config.yaml
win_length: 400
decoder_mlp_ratio: 4
beta1: 0.9
eps: 1e-08
Rows from block 5 of the text decoder of a small encoder-decoder audio transcriber, named by matrix and row number. Rows with one number belong to one neuron. Each number is 200 + 20 x the weight over its row's rms, rounded and kept within 0 to 999. All counts start at 0.
After each neuron's rows are labels from the 100 texts, of 14848, where the neuron reaches its highest value: "tokens" is the input token at the peak. Only what is clearly more common there than usual is listed. The data: read English sentences (LibriTTS-R).
# fc1: MLP up (decoder.blocks.5.mlp.fc1.weight, 512x128), inputs 0-127
# fc2: MLP down (decoder.blocks.5.mlp.fc2.weight, 128x512, transposed), outputs 0-127

fc1.372,209,190,212,203,213,201,210,219,204,226,178,224,211,180,212,207,222,198,208,178,231,192,170,222,191,211,204,206,176,210,205,212,183,161,249,170,180,217,178,225,228,214,193,217,183,221,211,210,165,187,218,178,249,214,184,180,199,200,207,228,221,212,166,173,208,205,203,188,210,190,198,202,191,207,195,170,199,176,219,168,205,180,222,231,186,200,177,177,222,189,174,198,197,186,213,270,186,224,186,222,211,206,196,205,214,192,194,172,173,160,199,189,190,210,207,207,177,140,213,208,216,215,193,226,220,197,187,224
fc2.372,190,206,212,199,172,196,224,196,191,195,181,230,211,190,218,199,205,229,209,235,194,216,161,180,189,199,225,182,181,179,199,215,222,203,179,180,223,148,214,182,178,226,213,209,156,215,186,201,191,183,210,191,180,201,179,194,217,199,165,206,232,191,208,227,205,173,215,196,206,197,189,236,198,168,197,244,185,241,179,184,166,206,200,175,201,176,208,200,213,193,224,196,197,188,206,176,188,179,205,227,191,195,234,187,207,170,208,199,208,188,220,171,166,225,214,198,196,184,155,164,195,205,187,220,238,212,244,184
tokens: "there"; "it"; "that"

fc1.358,199,218,208,173,205,186,173,189,230,214,202,197,272,162,213,201,214,168,200,195,229,171,184,201,194,188,206,209,183,192,194,176,201,196,232,199,210,193,167,189,211,176,209,224,189,230,209,176,183,202,196,240,176,193,213,165,208,185,214,209,207,237,183,213,242,186,206,239,196,198,196,196,188,209,191,184,209,196,184,220,199,196,231,224,218,206,188,200,181,175,151,210,213,224,199,199,227,186,195,215,233,203,170,229,165,169,175,182,168,184,210,205,178,185,221,193,197,189,183,182,212,230,222,175,176,185,207,211
fc2.358,214,203,229,219,220,193,214,221,191,180,194,161,182,195,167,216,181,181,206,200,198,189,233,179,236,160,219,206,207,227,163,207,183,185,209,223,192,181,204,174,201,196,176,161,197,154,178,182,184,194,208,207,194,215,188,213,204,231,201,231,197,201,203,188,211,207,174,233,211,222,213,212,224,191,217,238,242,194,230,224,221,232,196,201,196,195,191,179,191,226,211,155,214,170,237,212,188,204,185,159,184,208,164,193,225,216,202,187,205,198,209,210,204,172,179,171,215,197,197,212,195,168,215,223,215,229,190,212
tokens: "he"

fc1.171,194,187,197,183,196,222,208,199,170,230,181,211,204,162,216,193,215,200,214,192,198,227,177,220,206,169,193,221,192,223,197,213,233,212,192,174,198,194,191,204,192,203,195,205,181,194,218,216,202,210,192,231,258,192,224,198,233,199,236,208,212,180,175,220,189,173,201,216,195,188,210,229,223,181,177,180,215,203,195,201,185,159,229,184,244,195,178,204,187,188,198,185,186,202,213,194,155,155,189,190,224,222,237,234,184,221,149,210,196,183,186,214,200,210,174,175,209,181,241,195,214,209,162,192,198,169,206,184
fc2.171,176,200,223,240,180,203,231,161,184,181,207,202,184,188,194,205,195,173,195,209,201,196,170,213,226,183,225,202,208,205,216,185,146,215,198,198,193,197,176,212,175,232,209,186,234,237,197,176,240,189,234,186,193,221,177,147,216,188,187,206,208,213,228,231,235,170,217,174,191,228,199,168,164,199,231,192,197,191,196,220,201,208,192,222,168,191,189,172,190,208,159,193,202,198,217,194,179,228,208,194,239,213,188,200,202,174,205,235,193,207,224,212,198,215,214,201,183,216,201,189,198,211,221,165,196,206,215,189
tokens: "the"

fc1.290,187,195,241,158,243,196,198,214,171,209,196,230,186,200,214,184,188,222,235,244,208,172,220,171,241,225,188,183,191,211,200,174,220,186,192,206,220,168,201,211,216,235,189,207,214,205,222,191,194,224,226,212,212,163,216,223,210,199,192,234,235,213,198,204,208,229,201,186,208,184,175,201,184,219,190,221,219,185,173,193,224,217,192,235,201,161,188,175,205,193,168,191,228,228,195,197,211,234,196,201,179,222,217,217,205,212,164,214,173,202,188,192,186,187,199,202,189,223,204,180,228,198,232,173,212,179,201,176
fc2.290,174,196,188,148,201,221,203,190,204,196,196,214,198,194,201,197,189,222,161,200,209,184,193,217,215,184,245,184,192,209,223,205,213,248,199,232,219,207,192,204,181,195,205,223,223,164,176,224,171,201,183,210,200,199,192,182,187,196,210,195,212,187,193,195,171,180,155,195,234,159,221,184,205,171,188,167,205,203,227,178,188,239,193,240,174,214,174,192,220,197,206,176,194,185,196,191,200,191,252,210,195,174,217,201,191,203,172,180,189,201,201,216,192,208,143,205,224,203,210,187,201,191,162,226,178,171,210,183
tokens: "the"; "won't"; "as"; "to"

fc1.378,260,182,202,212,187,197,193,240,182,205,182,196,207,167,234,175,193,186,195,166,163,229,204,201,206,223,169,176,192,214,195,204,183,195,198,249,222,215,199,185,196,210,225,171,210,190,248,199,183,240,184,219,213,187,213,226,193,200,184,200,212,254,187,188,181,183,199,222,227,210,198,220,205,170,189,185,187,170,211,226,246,216,219,196,155,199,195,205,212,208,190,200,209,184,189,185,218,198,195,218,208,175,233,190,223,202,160,207,197,218,238,204,201,195,199,212,193,181,222,209,200,194,187,187,220,211,206,226
fc2.378,188,218,195,216,214,213,190,166,203,165,206,196,224,199,198,204,196,207,199,249,224,212,182,207,176,190,208,216,221,210,195,183,216,198,207,203,202,190,209,217,189,148,186,217,187,193,160,210,199,206,205,206,182,211,237,219,211,186,203,190,202,167,173,244,227,257,255,196,181,214,206,184,191,210,194,185,234,181,194,201,160,230,207,228,220,184,195,204,186,192,195,206,190,174,221,217,199,204,187,205,205,189,202,247,186,173,222,224,211,204,172,179,188,218,176,178,206,212,187,173,202,249,231,216,193,207,173,213
tokens: "he"; "the"

fc1.394,248,177,203,170,182,215,228,200,217,220,183,212,207,174,205,173,194,214,242,220,190,227,212,180,216,216,210,208,216,189,185,179,205,196,198,222,210,189,201,238,168,191,195,194,215,217,199,186,201,233,190,229,247,191,214,199,199,210,198,222,213,191,203,234,190,180,168,216,156,182,195,225,178,171,220,194,184,189,198,210,174,212,218,234,215,208,208,186,210,226,185,230,189,201,164,183,193,220,195,204,237,215,225,224,168,203,181,219,168,159,172,208,216,192,210,252,208,196,177,205,196,196,173,170,192,194,201,194
fc2.394,176,182,205,210,186,244,211,194,184,186,217,202,177,211,210,200,193,184,191,204,192,169,180,178,210,189,190,194,186,193,178,216,188,190,201,190,194,196,222,169,168,233,178,190,202,217,208,230,199,184,172,198,192,226,206,179,188,199,214,183,212,205,212,161,208,189,211,251,227,189,202,201,273,200,227,229,201,167,192,197,227,180,184,201,171,186,250,190,232,196,221,169,209,191,208,188,230,204,191,221,191,219,204,183,211,199,194,195,217,231,220,218,188,182,216,164,191,184,237,196,178,200,238,215,158,187,184,217
tokens: "he"

fc1.158,196,204,195,185,187,230,219,212,215,191,187,238,199,214,210,191,195,192,184,173,217,216,177,192,202,193,203,171,235,233,174,185,205,206,217,230,215,190,191,235,176,197,207,176,188,208,191,222,189,224,230,224,208,220,226,196,210,222,205,205,235,212,185,186,158,206,160,180,175,191,202,183,201,227,210,216,179,225,225,214,174,215,239,191,168,171,189,185,226,194,215,226,232,190,212,187,194,184,211,186,188,226,216,245,217,228,162,234,176,189,187,239,205,174,176,203,182,177,231,192,219,189,187,180,212,192,181,204
fc2.158,216,173,248,178,200,158,199,194,210,226,237,176,199,160,176,217,200,186,202,176,212,167,209,202,197,197,177,213,160,200,257,185,204,219,202,205,225,229,193,184,203,190,203,182,218,193,201,161,232,178,191,197,183,170,202,213,207,218,202,236,227,209,162,173,190,185,225,201,192,208,175,244,188,174,204,216,202,198,189,230,205,213,189,184,217,240,176,186,171,181,210,197,177,212,200,226,219,198,166,194,230,183,194,183,187,211,190,199,202,195,175,193,195,177,210,225,198,201,173,215,191,200,155,186,198,185,201,207
tokens: "for"; "see"

fc1.406,171,243,192,193,163,247,196,193,219,202,199,220,182,174,249,198,198,209,190,221,175,209,208,239,221,190,204,196,153,263,206,203,203,215,219,226,227,208,196,167,179,203,201,212,165,196,213,186,181,196,187,210,230,200,191,197,193,216,202,221,203,205,201,217,184,178,186,196,200,179,185,203,206,194,203,140,192,225,196,227,183,209,204,209,175,188,203,188,218,186,184,186,212,198,221,155,174,193,232,204,187,171,186,211,180,198,216,179,179,206,220,197,185,194,196,169,206,192,218,223,208,230,230,167,218,190,219,200
fc2.406,232,189,181,150,204,222,182,239,195,186,191,187,205,215,173,177,222,213,193,201,219,183,216,197,199,206,202,189,205,175,181,202,157,159,173,211,200,181,178,224,210,211,185,179,255,211,196,226,209,225,172,211,170,219,209,190,178,180,206,185,235,225,143,206,193,204,200,226,188,207,210,203,206,201,213,208,219,203,218,173,214,200,189,205,220,180,227,178,138,201,201,205,210,171,221,198,188,211,205,206,198,190,172,199,217,250,190,187,225,194,168,230,179,180,176,185,194,202,174,197,194,203,205,185,201,204,208,209
tokens: "no"; "in"

fc1.348,177,236,187,177,189,196,215,178,186,232,185,236,213,149,196,175,196,218,229,192,220,190,196,204,206,209,204,223,223,196,177,168,215,195,200,219,203,216,178,179,234,220,224,184,201,218,213,206,182,190,192,207,204,211,208,189,189,196,215,196,213,165,145,234,173,170,206,232,162,212,215,209,247,193,208,197,211,194,193,222,210,202,203,227,202,180,192,182,212,211,178,213,203,195,177,206,162,227,203,178,203,210,202,218,170,207,176,205,204,217,209,238,218,192,177,174,197,189,198,179,187,198,189,205,271,190,221,223
fc2.348,185,198,214,194,168,198,197,232,224,184,217,183,204,204,211,218,206,182,201,197,188,216,220,195,187,238,213,195,186,216,225,221,168,184,210,202,173,181,193,182,171,205,185,191,171,193,225,176,215,209,179,167,189,160,184,174,209,220,208,230,166,195,238,164,190,214,220,181,202,205,147,173,213,199,219,194,179,180,186,202,219,179,202,203,200,217,213,183,160,201,174,190,215,197,224,200,230,193,203,197,204,186,158,188,167,220,210,143,192,213,222,185,189,193,203,199,191,225,178,226,218,200,176,222,172,168,165,196
tokens: "the"

fc1.92,183,157,187,164,197,177,206,205,209,185,188,206,166,220,224,193,169,178,207,205,206,200,174,224,190,187,213,199,217,199,195,152,176,204,192,214,179,213,181,178,189,207,192,218,197,207,212,199,188,231,236,185,233,188,232,247,220,222,212,219,216,198,210,220,248,199,174,210,177,190,182,179,192,209,196,208,204,225,197,184,216,173,206,222,220,229,214,204,208,206,165,207,239,222,198,186,195,160,230,208,218,242,198,222,154,200,201,221,215,157,205,218,207,171,201,202,200,206,182,201,225,196,230,174,210,195,187,194
fc2.92,202,202,236,174,195,186,231,224,198,178,234,231,199,187,193,180,224,211,163,163,194,227,194,221,168,184,191,202,173,177,201,174,199,232,194,195,203,188,218,186,199,184,216,200,195,201,193,215,219,202,174,212,196,215,163,207,162,226,212,195,218,148,193,213,179,182,203,194,193,206,219,227,211,204,195,214,244,174,219,204,192,220,191,211,195,205,207,200,218,201,237,193,188,177,231,191,159,210,202,213,174,192,164,182,224,193,219,188,175,209,197,202,232,225,178,205,177,232,216,179,229,181,212,244,175,181,227,194
tokens: "the"; "a"; "where"

fc1.69,244,197,198,196,192,244,212,230,189,198,200,227,167,212,222,189,258,178,216,193,229,196,213,197,207,189,208,228,200,213,176,198,211,171,202,166,223,185,189,177,188,210,216,197,170,201,180,190,201,185,152,215,227,182,202,164,243,219,223,180,204,216,193,217,209,177,214,184,184,164,170,184,199,202,193,186,169,195,234,208,198,204,211,220,201,168,213,190,203,205,213,188,185,191,194,210,221,174,205,210,154,206,228,216,243,215,167,195,173,196,196,198,171,202,187,181,191,214,223,177,221,184,211,180,211,173,202,215
fc2.69,245,203,173,208,204,190,226,178,175,189,166,207,221,196,198,205,205,191,199,183,201,153,206,201,190,205,204,222,165,203,173,203,200,208,220,221,199,225,218,179,187,207,212,216,176,197,207,159,227,181,213,209,202,199,168,201,167,207,213,256,227,220,212,225,220,200,175,186,191,207,195,229,226,173,179,173,215,187,157,186,173,161,211,206,202,204,195,198,233,196,187,184,197,161,198,174,218,197,178,215,205,189,160,199,183,223,204,168,237,192,207,174,206,206,195,219,200,212,181,189,215,164,184,217,214,167,197,174
tokens: "you"; "don't"

fc1.485,230,215,220,194,211,203,244,207,246,202,215,231,223,204,198,163,186,194,189,215,207,186,180,193,190,214,215,223,227,247,192,176,220,191,212,176,247,182,193,186,170,225,203,216,174,175,202,212,215,185,184,175,178,169,218,217,198,185,205,207,240,248,239,161,222,187,189,228,181,174,217,209,197,210,208,193,181,210,211,212,208,187,216,195,183,255,207,202,237,198,184,166,205,185,223,177,176,186,214,198,213,193,219,228,213,200,210,202,183,165,204,184,181,192,192,207,208,198,201,204,213,206,224,190,213,199,220,188
fc2.485,233,188,220,220,230,196,208,187,247,193,167,180,202,194,166,199,230,167,219,182,208,213,241,206,201,213,213,170,212,189,191,229,206,166,226,203,189,169,164,186,229,208,206,204,229,192,222,178,196,195,217,208,201,203,217,199,227,198,226,235,184,213,189,187,194,188,197,208,209,216,206,220,241,178,169,211,227,208,193,172,216,219,190,212,164,208,232,222,179,164,152,174,229,225,199,225,182,202,193,180,218,212,183,226,190,192,197,218,252,216,193,187,215,199,184,176,217,218,200,197,192,190,190,194,202,201,183,185
tokens: "and"

fc1.224,218,186,217,224,197,215,197,218,197,217,166,212,210,181,203,221,220,188,230,190,197,204,252,220,171,191,151,197,192,211,173,162,209,206,215,170,223,197,182,192,169,192,204,184,220,190,233,229,158,192,210,190,186,213,219,183,207,200,183,243,208,192,187,199,208,184,203,216,197,190,185,205,227,190,174,201,208,193,171,237,175,230,194,180,195,223,193,191,166,209,209,168,179,214,175,203,176,200,217,183,186,219,197,170,182,179,158,213,179,189,206,236,205,214,160,219,190,183,212,181,204,226,184,201,185,213,241,174
fc2.224,203,206,192,182,172,205,226,212,179,184,234,157,168,205,206,210,177,187,191,196,204,196,183,183,198,176,155,230,192,207,180,198,151,229,194,192,220,160,202,202,229,202,198,227,193,181,182,175,188,191,194,200,186,182,137,177,193,198,232,226,189,205,201,229,204,179,213,194,244,197,195,220,202,188,200,186,204,219,199,190,230,176,210,228,197,221,194,165,200,164,211,201,222,212,198,210,209,160,201,207,208,208,165,179,170,224,197,208,235,231,184,188,188,206,187,204,190,183,175,179,178,154,205,212,193,199,203,191
tokens: "you"

fc1.388,193,219,211,188,190,189,204,214,182,205,189,216,207,195,195,250,174,221,222,225,230,185,192,157,171,188,220,192,191,213,176,176,189,183,191,236,218,224,179,219,212,208,224,214,185,222,175,199,201,225,224,195,202,169,200,208,202,202,239,195,211,216,178,218,202,201,199,247,207,185,179,224,194,215,202,183,156,252,203,212,181,193,230,201,217,185,203,185,234,165,190,220,219,227,198,210,169,207,188,258,197,183,212,208,210,191,164,202,197,191,241,212,219,220,200,178,167,196,197,214,199,199,233,193,201,188,215,222
fc2.388,209,206,221,191,153,174,238,196,193,175,189,176,209,204,185,195,211,184,216,221,210,197,192,202,187,186,198,184,163,195,220,197,198,213,230,206,250,193,205,174,205,184,208,229,241,207,201,220,220,229,173,175,228,193,218,240,208,221,204,222,201,176,222,201,195,194,200,198,192,226,206,171,209,209,186,177,207,164,175,190,210,156,219,160,178,192,185,195,207,218,181,214,168,231,158,220,216,229,203,202,209,209,179,185,205,198,219,174,196,191,222,216,192,187,175,211,214,192,187,203,224,194,153,215,209,206,208,147
tokens: "he"; "i"; "they"; "we"

fc1.454,178,230,221,187,191,198,213,234,194,214,188,209,197,192,238,214,197,195,168,212,194,192,248,187,154,193,202,189,207,194,201,197,216,187,184,244,225,210,202,201,189,184,215,215,207,204,224,222,204,211,196,193,190,218,226,204,150,205,230,206,241,225,193,202,196,211,189,203,215,194,197,199,211,179,203,228,198,197,167,224,207,152,213,235,179,216,179,213,220,197,185,197,209,165,227,197,216,177,215,217,200,168,246,241,210,164,219,214,190,195,217,232,203,196,217,175,185,170,163,213,189,189,224,199,229,212,213,220
fc2.454,219,173,173,237,184,213,170,209,174,218,159,168,207,199,203,218,217,198,220,192,176,194,162,192,207,182,178,183,183,175,219,204,202,195,182,170,195,209,224,200,187,217,197,179,196,204,199,219,247,228,195,200,217,207,195,184,264,203,189,217,228,189,216,200,158,224,181,171,175,211,214,220,185,159,209,185,211,189,196,201,189,196,225,196,206,208,198,164,186,227,209,184,200,197,197,176,186,168,237,189,217,190,160,226,216,195,201,208,199,208,231,178,221,177,220,235,204,205,220,201,225,230,189,220,190,185,177,193
tokens: "he"; "is"

fc1.437,209,246,194,212,198,245,207,204,213,194,177,177,201,232,212,189,198,225,211,202,200,210,219,202,161,209,224,228,192,194,221,202,216,158,228,204,215,197,212,229,201,211,198,205,210,186,207,219,208,173,211,231,206,210,212,193,195,189,164,228,211,235,199,193,215,216,230,223,172,219,196,206,202,184,197,202,188,186,240,183,207,215,209,194,204,192,166,203,221,220,172,181,200,242,173,191,159,212,224,187,180,182,252,191,209,220,192,199,192,205,200,191,166,202,171,228,205,174,221,191,193,216,234,176,227,201,257,202
fc2.437,177,200,202,217,189,200,184,183,231,218,221,198,219,224,215,212,221,184,199,207,210,183,206,199,242,221,161,217,183,189,220,186,202,226,219,227,171,169,189,151,231,186,213,223,206,195,215,187,193,167,185,190,187,211,166,194,193,176,215,180,221,175,199,204,175,199,173,185,184,223,145,188,245,196,200,194,204,201,192,192,211,196,238,222,206,185,226,219,220,229,201,183,186,182,192,229,167,208,188,189,203,200,200,178,174,233,240,210,209,176,209,207,198,176,232,165,217,194,205,199,188,238,202,202,202,165,177,201
tokens: "you"; "i'm"; "for"

fc1.381,233,210,233,219,198,223,218,217,222,196,194,190,201,217,214,194,200,225,203,195,177,186,169,197,201,214,190,241,191,245,233,205,190,151,210,184,209,234,195,218,212,211,217,253,176,238,155,222,208,200,179,214,205,161,216,197,222,206,190,205,219,202,181,178,208,199,205,176,194,219,201,189,223,169,218,200,185,182,211,208,206,197,193,180,211,200,200,177,193,214,190,225,187,190,242,199,188,218,226,211,173,182,214,211,178,183,203,192,178,170,198,199,208,215,150,195,180,196,223,180,242,240,182,173,172,193,203,196
fc2.381,216,188,225,178,189,177,222,200,207,207,209,191,204,179,151,212,226,188,208,181,191,232,210,211,201,208,208,211,183,217,188,190,196,193,192,220,199,194,192,199,224,176,260,204,204,185,209,167,206,193,189,195,190,218,196,206,202,192,200,229,237,142,224,232,221,196,195,162,238,198,194,189,205,170,192,203,200,208,179,210,178,154,176,197,207,222,178,194,181,213,226,193,177,176,171,212,252,190,217,193,223,226,233,160,198,215,190,203,220,207,244,187,197,197,230,204,206,193,210,215,217,196,205,193,156,211,185,191
tokens: "for"; "you"

fc1.140,177,189,222,182,189,206,201,210,224,234,198,226,223,213,189,179,211,226,216,202,203,190,194,195,194,180,213,193,187,196,178,207,210,182,192,222,222,202,180,182,193,216,223,196,203,218,217,214,194,206,189,214,203,215,193,202,220,198,195,220,196,215,191,183,188,188,183,216,166,208,188,208,209,193,213,170,199,201,215,230,244,204,234,192,172,246,189,202,220,269,194,163,184,173,182,204,152,170,197,241,234,214,240,250,175,222,190,177,178,182,201,199,162,184,199,215,215,184,195,229,188,159,199,206,201,216,222,202
fc2.140,144,228,185,218,231,212,176,201,215,178,215,213,187,181,189,204,200,217,175,180,205,197,201,187,169,203,183,203,205,212,219,181,187,188,195,206,198,215,221,212,221,188,195,217,174,208,159,219,232,188,201,198,191,216,214,218,204,195,204,219,165,191,177,221,210,252,204,237,210,217,198,199,218,175,179,192,167,226,165,180,186,181,231,249,185,189,210,160,210,172,168,230,205,204,177,218,195,224,188,183,190,175,195,217,210,203,234,190,201,233,229,228,195,170,196,173,181,184,207,211,199,223,180,229,202,189,199,178
tokens: "no"

fc1.316,206,225,238,209,190,225,209,204,197,200,183,197,228,167,225,216,196,192,207,180,191,197,190,207,179,220,180,216,208,201,182,205,199,167,197,205,216,228,148,204,206,219,220,199,218,161,168,163,200,237,202,218,178,168,199,203,186,201,191,221,192,219,203,207,198,165,216,171,236,179,200,198,200,190,210,212,192,208,182,193,180,211,213,182,207,191,200,198,197,213,185,185,238,188,234,208,185,183,226,228,191,222,193,246,180,226,214,234,185,143,175,190,187,190,230,217,204,199,239,225,193,233,205,208,232,161,216,194
fc2.316,164,192,213,159,192,190,193,211,199,188,217,153,202,217,195,179,200,203,172,193,192,189,140,197,210,197,210,165,217,200,210,213,211,205,227,201,204,222,199,204,211,193,177,196,197,213,208,221,208,195,182,209,227,206,187,206,192,218,235,160,196,157,202,198,225,209,185,232,186,171,173,168,246,196,179,181,245,205,214,231,212,186,216,214,213,200,191,214,206,178,181,207,145,220,167,201,215,187,202,183,200,203,237,180,182,205,218,215,209,213,203,226,223,203,177,206,190,192,163,180,219,205,205,189,153,211,182,210
tokens: "for"

fc1.142,183,227,211,227,217,154,218,217,207,204,164,228,190,181,218,202,207,231,195,224,187,205,239,197,219,193,232,200,192,211,205,154,197,173,207,219,202,222,205,194,187,228,192,195,215,207,168,177,209,215,211,226,222,213,219,209,213,208,190,144,244,203,182,218,197,215,203,208,221,230,171,218,191,252,191,164,200,193,189,184,211,184,199,203,197,175,187,206,205,194,196,207,227,214,217,198,167,164,218,217,196,208,182,210,187,189,146,186,217,194,203,216,215,182,184,212,164,202,189,194,180,179,224,155,208,191,197,212
fc2.142,208,155,185,171,191,216,217,209,217,190,217,181,182,242,187,166,172,206,205,198,189,189,174,231,190,213,172,190,232,188,208,181,185,230,184,174,192,164,213,156,224,195,214,210,188,187,204,182,196,224,177,216,216,207,225,200,200,232,188,224,202,195,202,176,176,195,205,157,168,198,220,198,189,169,213,233,199,160,233,194,227,156,214,188,193,240,178,201,179,178,240,186,183,204,226,179,206,204,220,201,179,215,235,202,211,203,198,217,188,170,192,191,224,190,207,211,194,201,201,233,191,191,193,217,172,196,210,219
tokens: "the"

fc1.152,199,226,208,208,208,196,209,167,219,219,230,218,202,204,221,227,226,193,222,189,189,205,192,177,213,208,181,207,242,193,186,215,205,200,196,218,196,178,209,174,231,171,242,194,185,203,240,198,198,194,201,202,185,209,164,225,166,248,207,221,184,226,193,196,206,214,195,190,169,155,187,235,204,202,193,212,196,172,232,212,168,211,202,202,209,205,183,196,218,217,193,208,223,212,223,180,178,177,210,190,196,197,217,213,196,233,166,225,215,202,208,207,211,184,189,234,209,166,154,206,193,240,196,176,203,154,235,184
fc2.152,185,175,214,207,206,199,216,176,172,205,178,191,233,193,236,182,211,194,217,202,179,189,201,206,212,189,221,224,205,194,219,191,167,210,203,190,176,203,205,189,187,198,200,215,226,191,173,202,170,187,216,192,178,194,182,226,191,194,135,237,208,175,211,208,193,227,208,198,212,211,187,183,169,177,223,199,183,221,198,211,226,214,208,184,196,244,214,200,198,215,167,203,168,237,205,184,221,187,223,185,180,211,180,198,165,163,196,174,186,193,188,184,210,239,208,200,163,194,176,192,232,207,191,195,149,236,193,246
tokens: "for"; "with"

fc1.228,204,220,253,200,199,192,171,181,179,234,187,208,187,171,211,229,209,199,216,240,186,216,174,179,221,179,211,173,193,235,195,194,220,193,217,203,213,166,180,220,206,176,223,180,200,195,205,191,208,207,184,211,190,200,195,230,196,216,201,197,232,188,159,196,189,213,221,197,189,168,214,192,202,244,171,193,241,208,181,230,214,200,198,181,168,163,169,187,224,180,186,193,199,237,189,167,189,209,182,218,231,222,213,204,215,228,212,217,185,178,226,193,198,222,185,202,184,192,176,245,214,181,208,188,197,206,170,179
fc2.228,186,192,209,197,195,201,228,214,192,181,204,169,205,204,193,183,186,216,134,212,230,218,218,207,204,216,206,200,175,168,237,208,204,212,202,182,183,204,178,171,187,191,203,198,201,227,202,210,216,231,222,217,225,187,202,212,211,177,213,217,175,206,187,200,227,214,189,176,214,205,224,179,192,195,245,192,215,198,199,256,199,154,219,171,220,224,196,212,227,188,215,212,180,188,205,211,206,193,227,194,203,211,175,157,202,210,182,198,209,181,195,241,229,181,156,200,178,214,217,163,188,216,229,171,205,165,209,181
tokens: "he"; "i"

fc1.143,234,205,182,202,232,227,222,245,240,173,206,225,218,182,204,212,180,178,238,202,201,202,195,202,198,207,237,220,210,206,224,208,226,207,230,196,208,180,178,215,206,165,191,267,226,215,195,191,181,205,177,201,193,180,214,205,220,206,179,194,206,190,180,192,214,199,164,199,223,198,223,172,195,178,211,132,206,192,174,206,221,181,194,217,176,204,194,168,218,203,199,221,198,222,220,229,192,184,180,208,210,207,196,209,226,223,210,204,197,205,188,194,180,198,165,178,203,195,186,199,220,208,240,209,222,230,174,209
fc2.143,198,203,218,177,222,186,173,211,179,227,181,206,172,190,190,189,253,193,227,222,226,219,217,227,226,193,182,210,168,207,140,187,203,173,206,206,187,183,213,186,223,226,178,177,212,170,192,181,201,212,205,191,201,192,194,185,196,175,227,205,209,201,203,186,194,224,221,199,145,209,175,213,189,206,174,219,207,219,226,183,189,200,203,205,242,232,193,215,182,214,207,182,219,205,216,169,204,229,238,206,200,230,208,196,214,197,170,231,204,231,164,233,200,196,190,204,210,219,214,181,195,191,184,151,186,225,203,203
tokens: "and"

fc1.443,178,213,255,219,156,215,190,205,202,235,185,220,228,209,182,219,234,197,227,201,212,188,209,195,199,216,177,224,190,202,185,215,209,163,205,216,230,183,178,188,206,208,198,223,176,220,208,203,221,196,217,202,192,170,206,206,213,176,201,220,210,198,210,204,197,220,196,186,198,158,189,191,201,169,161,191,182,168,212,224,194,199,194,240,171,224,194,177,184,191,188,191,232,194,228,209,174,182,234,196,185,212,202,198,183,182,201,211,202,145,178,171,181,196,181,197,187,230,207,221,206,234,226,158,178,175,207,231
fc2.443,239,191,205,174,224,177,246,209,209,178,191,223,198,211,189,193,183,233,206,168,190,214,181,190,196,196,208,223,191,196,219,198,193,190,193,209,181,214,164,210,196,193,214,195,219,185,183,195,214,223,178,191,189,202,179,169,205,191,183,218,185,162,224,210,187,159,164,192,214,190,210,194,189,193,228,190,248,201,221,217,208,213,163,180,195,218,170,211,182,182,165,215,164,159,212,210,222,202,226,176,197,176,207,203,202,235,203,193,228,157,159,217,193,202,194,168,200,206,209,193,179,166,167,178,213,180,169,190
tokens: "for"; "if"

fc1.233,190,207,216,206,220,160,214,211,210,194,216,198,214,207,197,180,206,229,181,196,226,205,192,193,207,182,196,204,189,211,197,212,181,188,195,194,241,232,193,197,176,202,195,221,226,224,205,230,186,201,176,183,231,182,162,196,241,175,197,181,198,237,204,195,239,219,207,243,188,198,208,190,199,205,190,211,187,185,175,207,208,202,166,217,180,237,201,144,221,189,169,199,221,194,165,207,185,186,205,240,190,193,161,241,199,165,195,188,165,197,194,195,183,188,183,234,181,180,210,223,195,250,212,211,210,206,221,178
fc2.233,223,195,212,192,202,241,252,185,169,221,187,212,182,205,195,203,219,179,205,171,165,219,205,207,174,228,199,204,212,201,268,192,187,203,237,182,178,182,192,220,197,215,178,174,216,198,201,191,189,233,194,196,172,178,200,220,204,215,196,206,223,203,200,223,187,185,180,186,203,219,207,224,243,206,207,228,207,198,191,171,197,207,202,146,193,177,200,188,230,201,213,235,194,225,196,160,203,213,210,160,202,163,180,183,167,204,173,209,198,211,219,205,193,202,180,166,213,221,206,229,168,200,186,196,193,195,191,209
tokens: "these"; "the"; "has"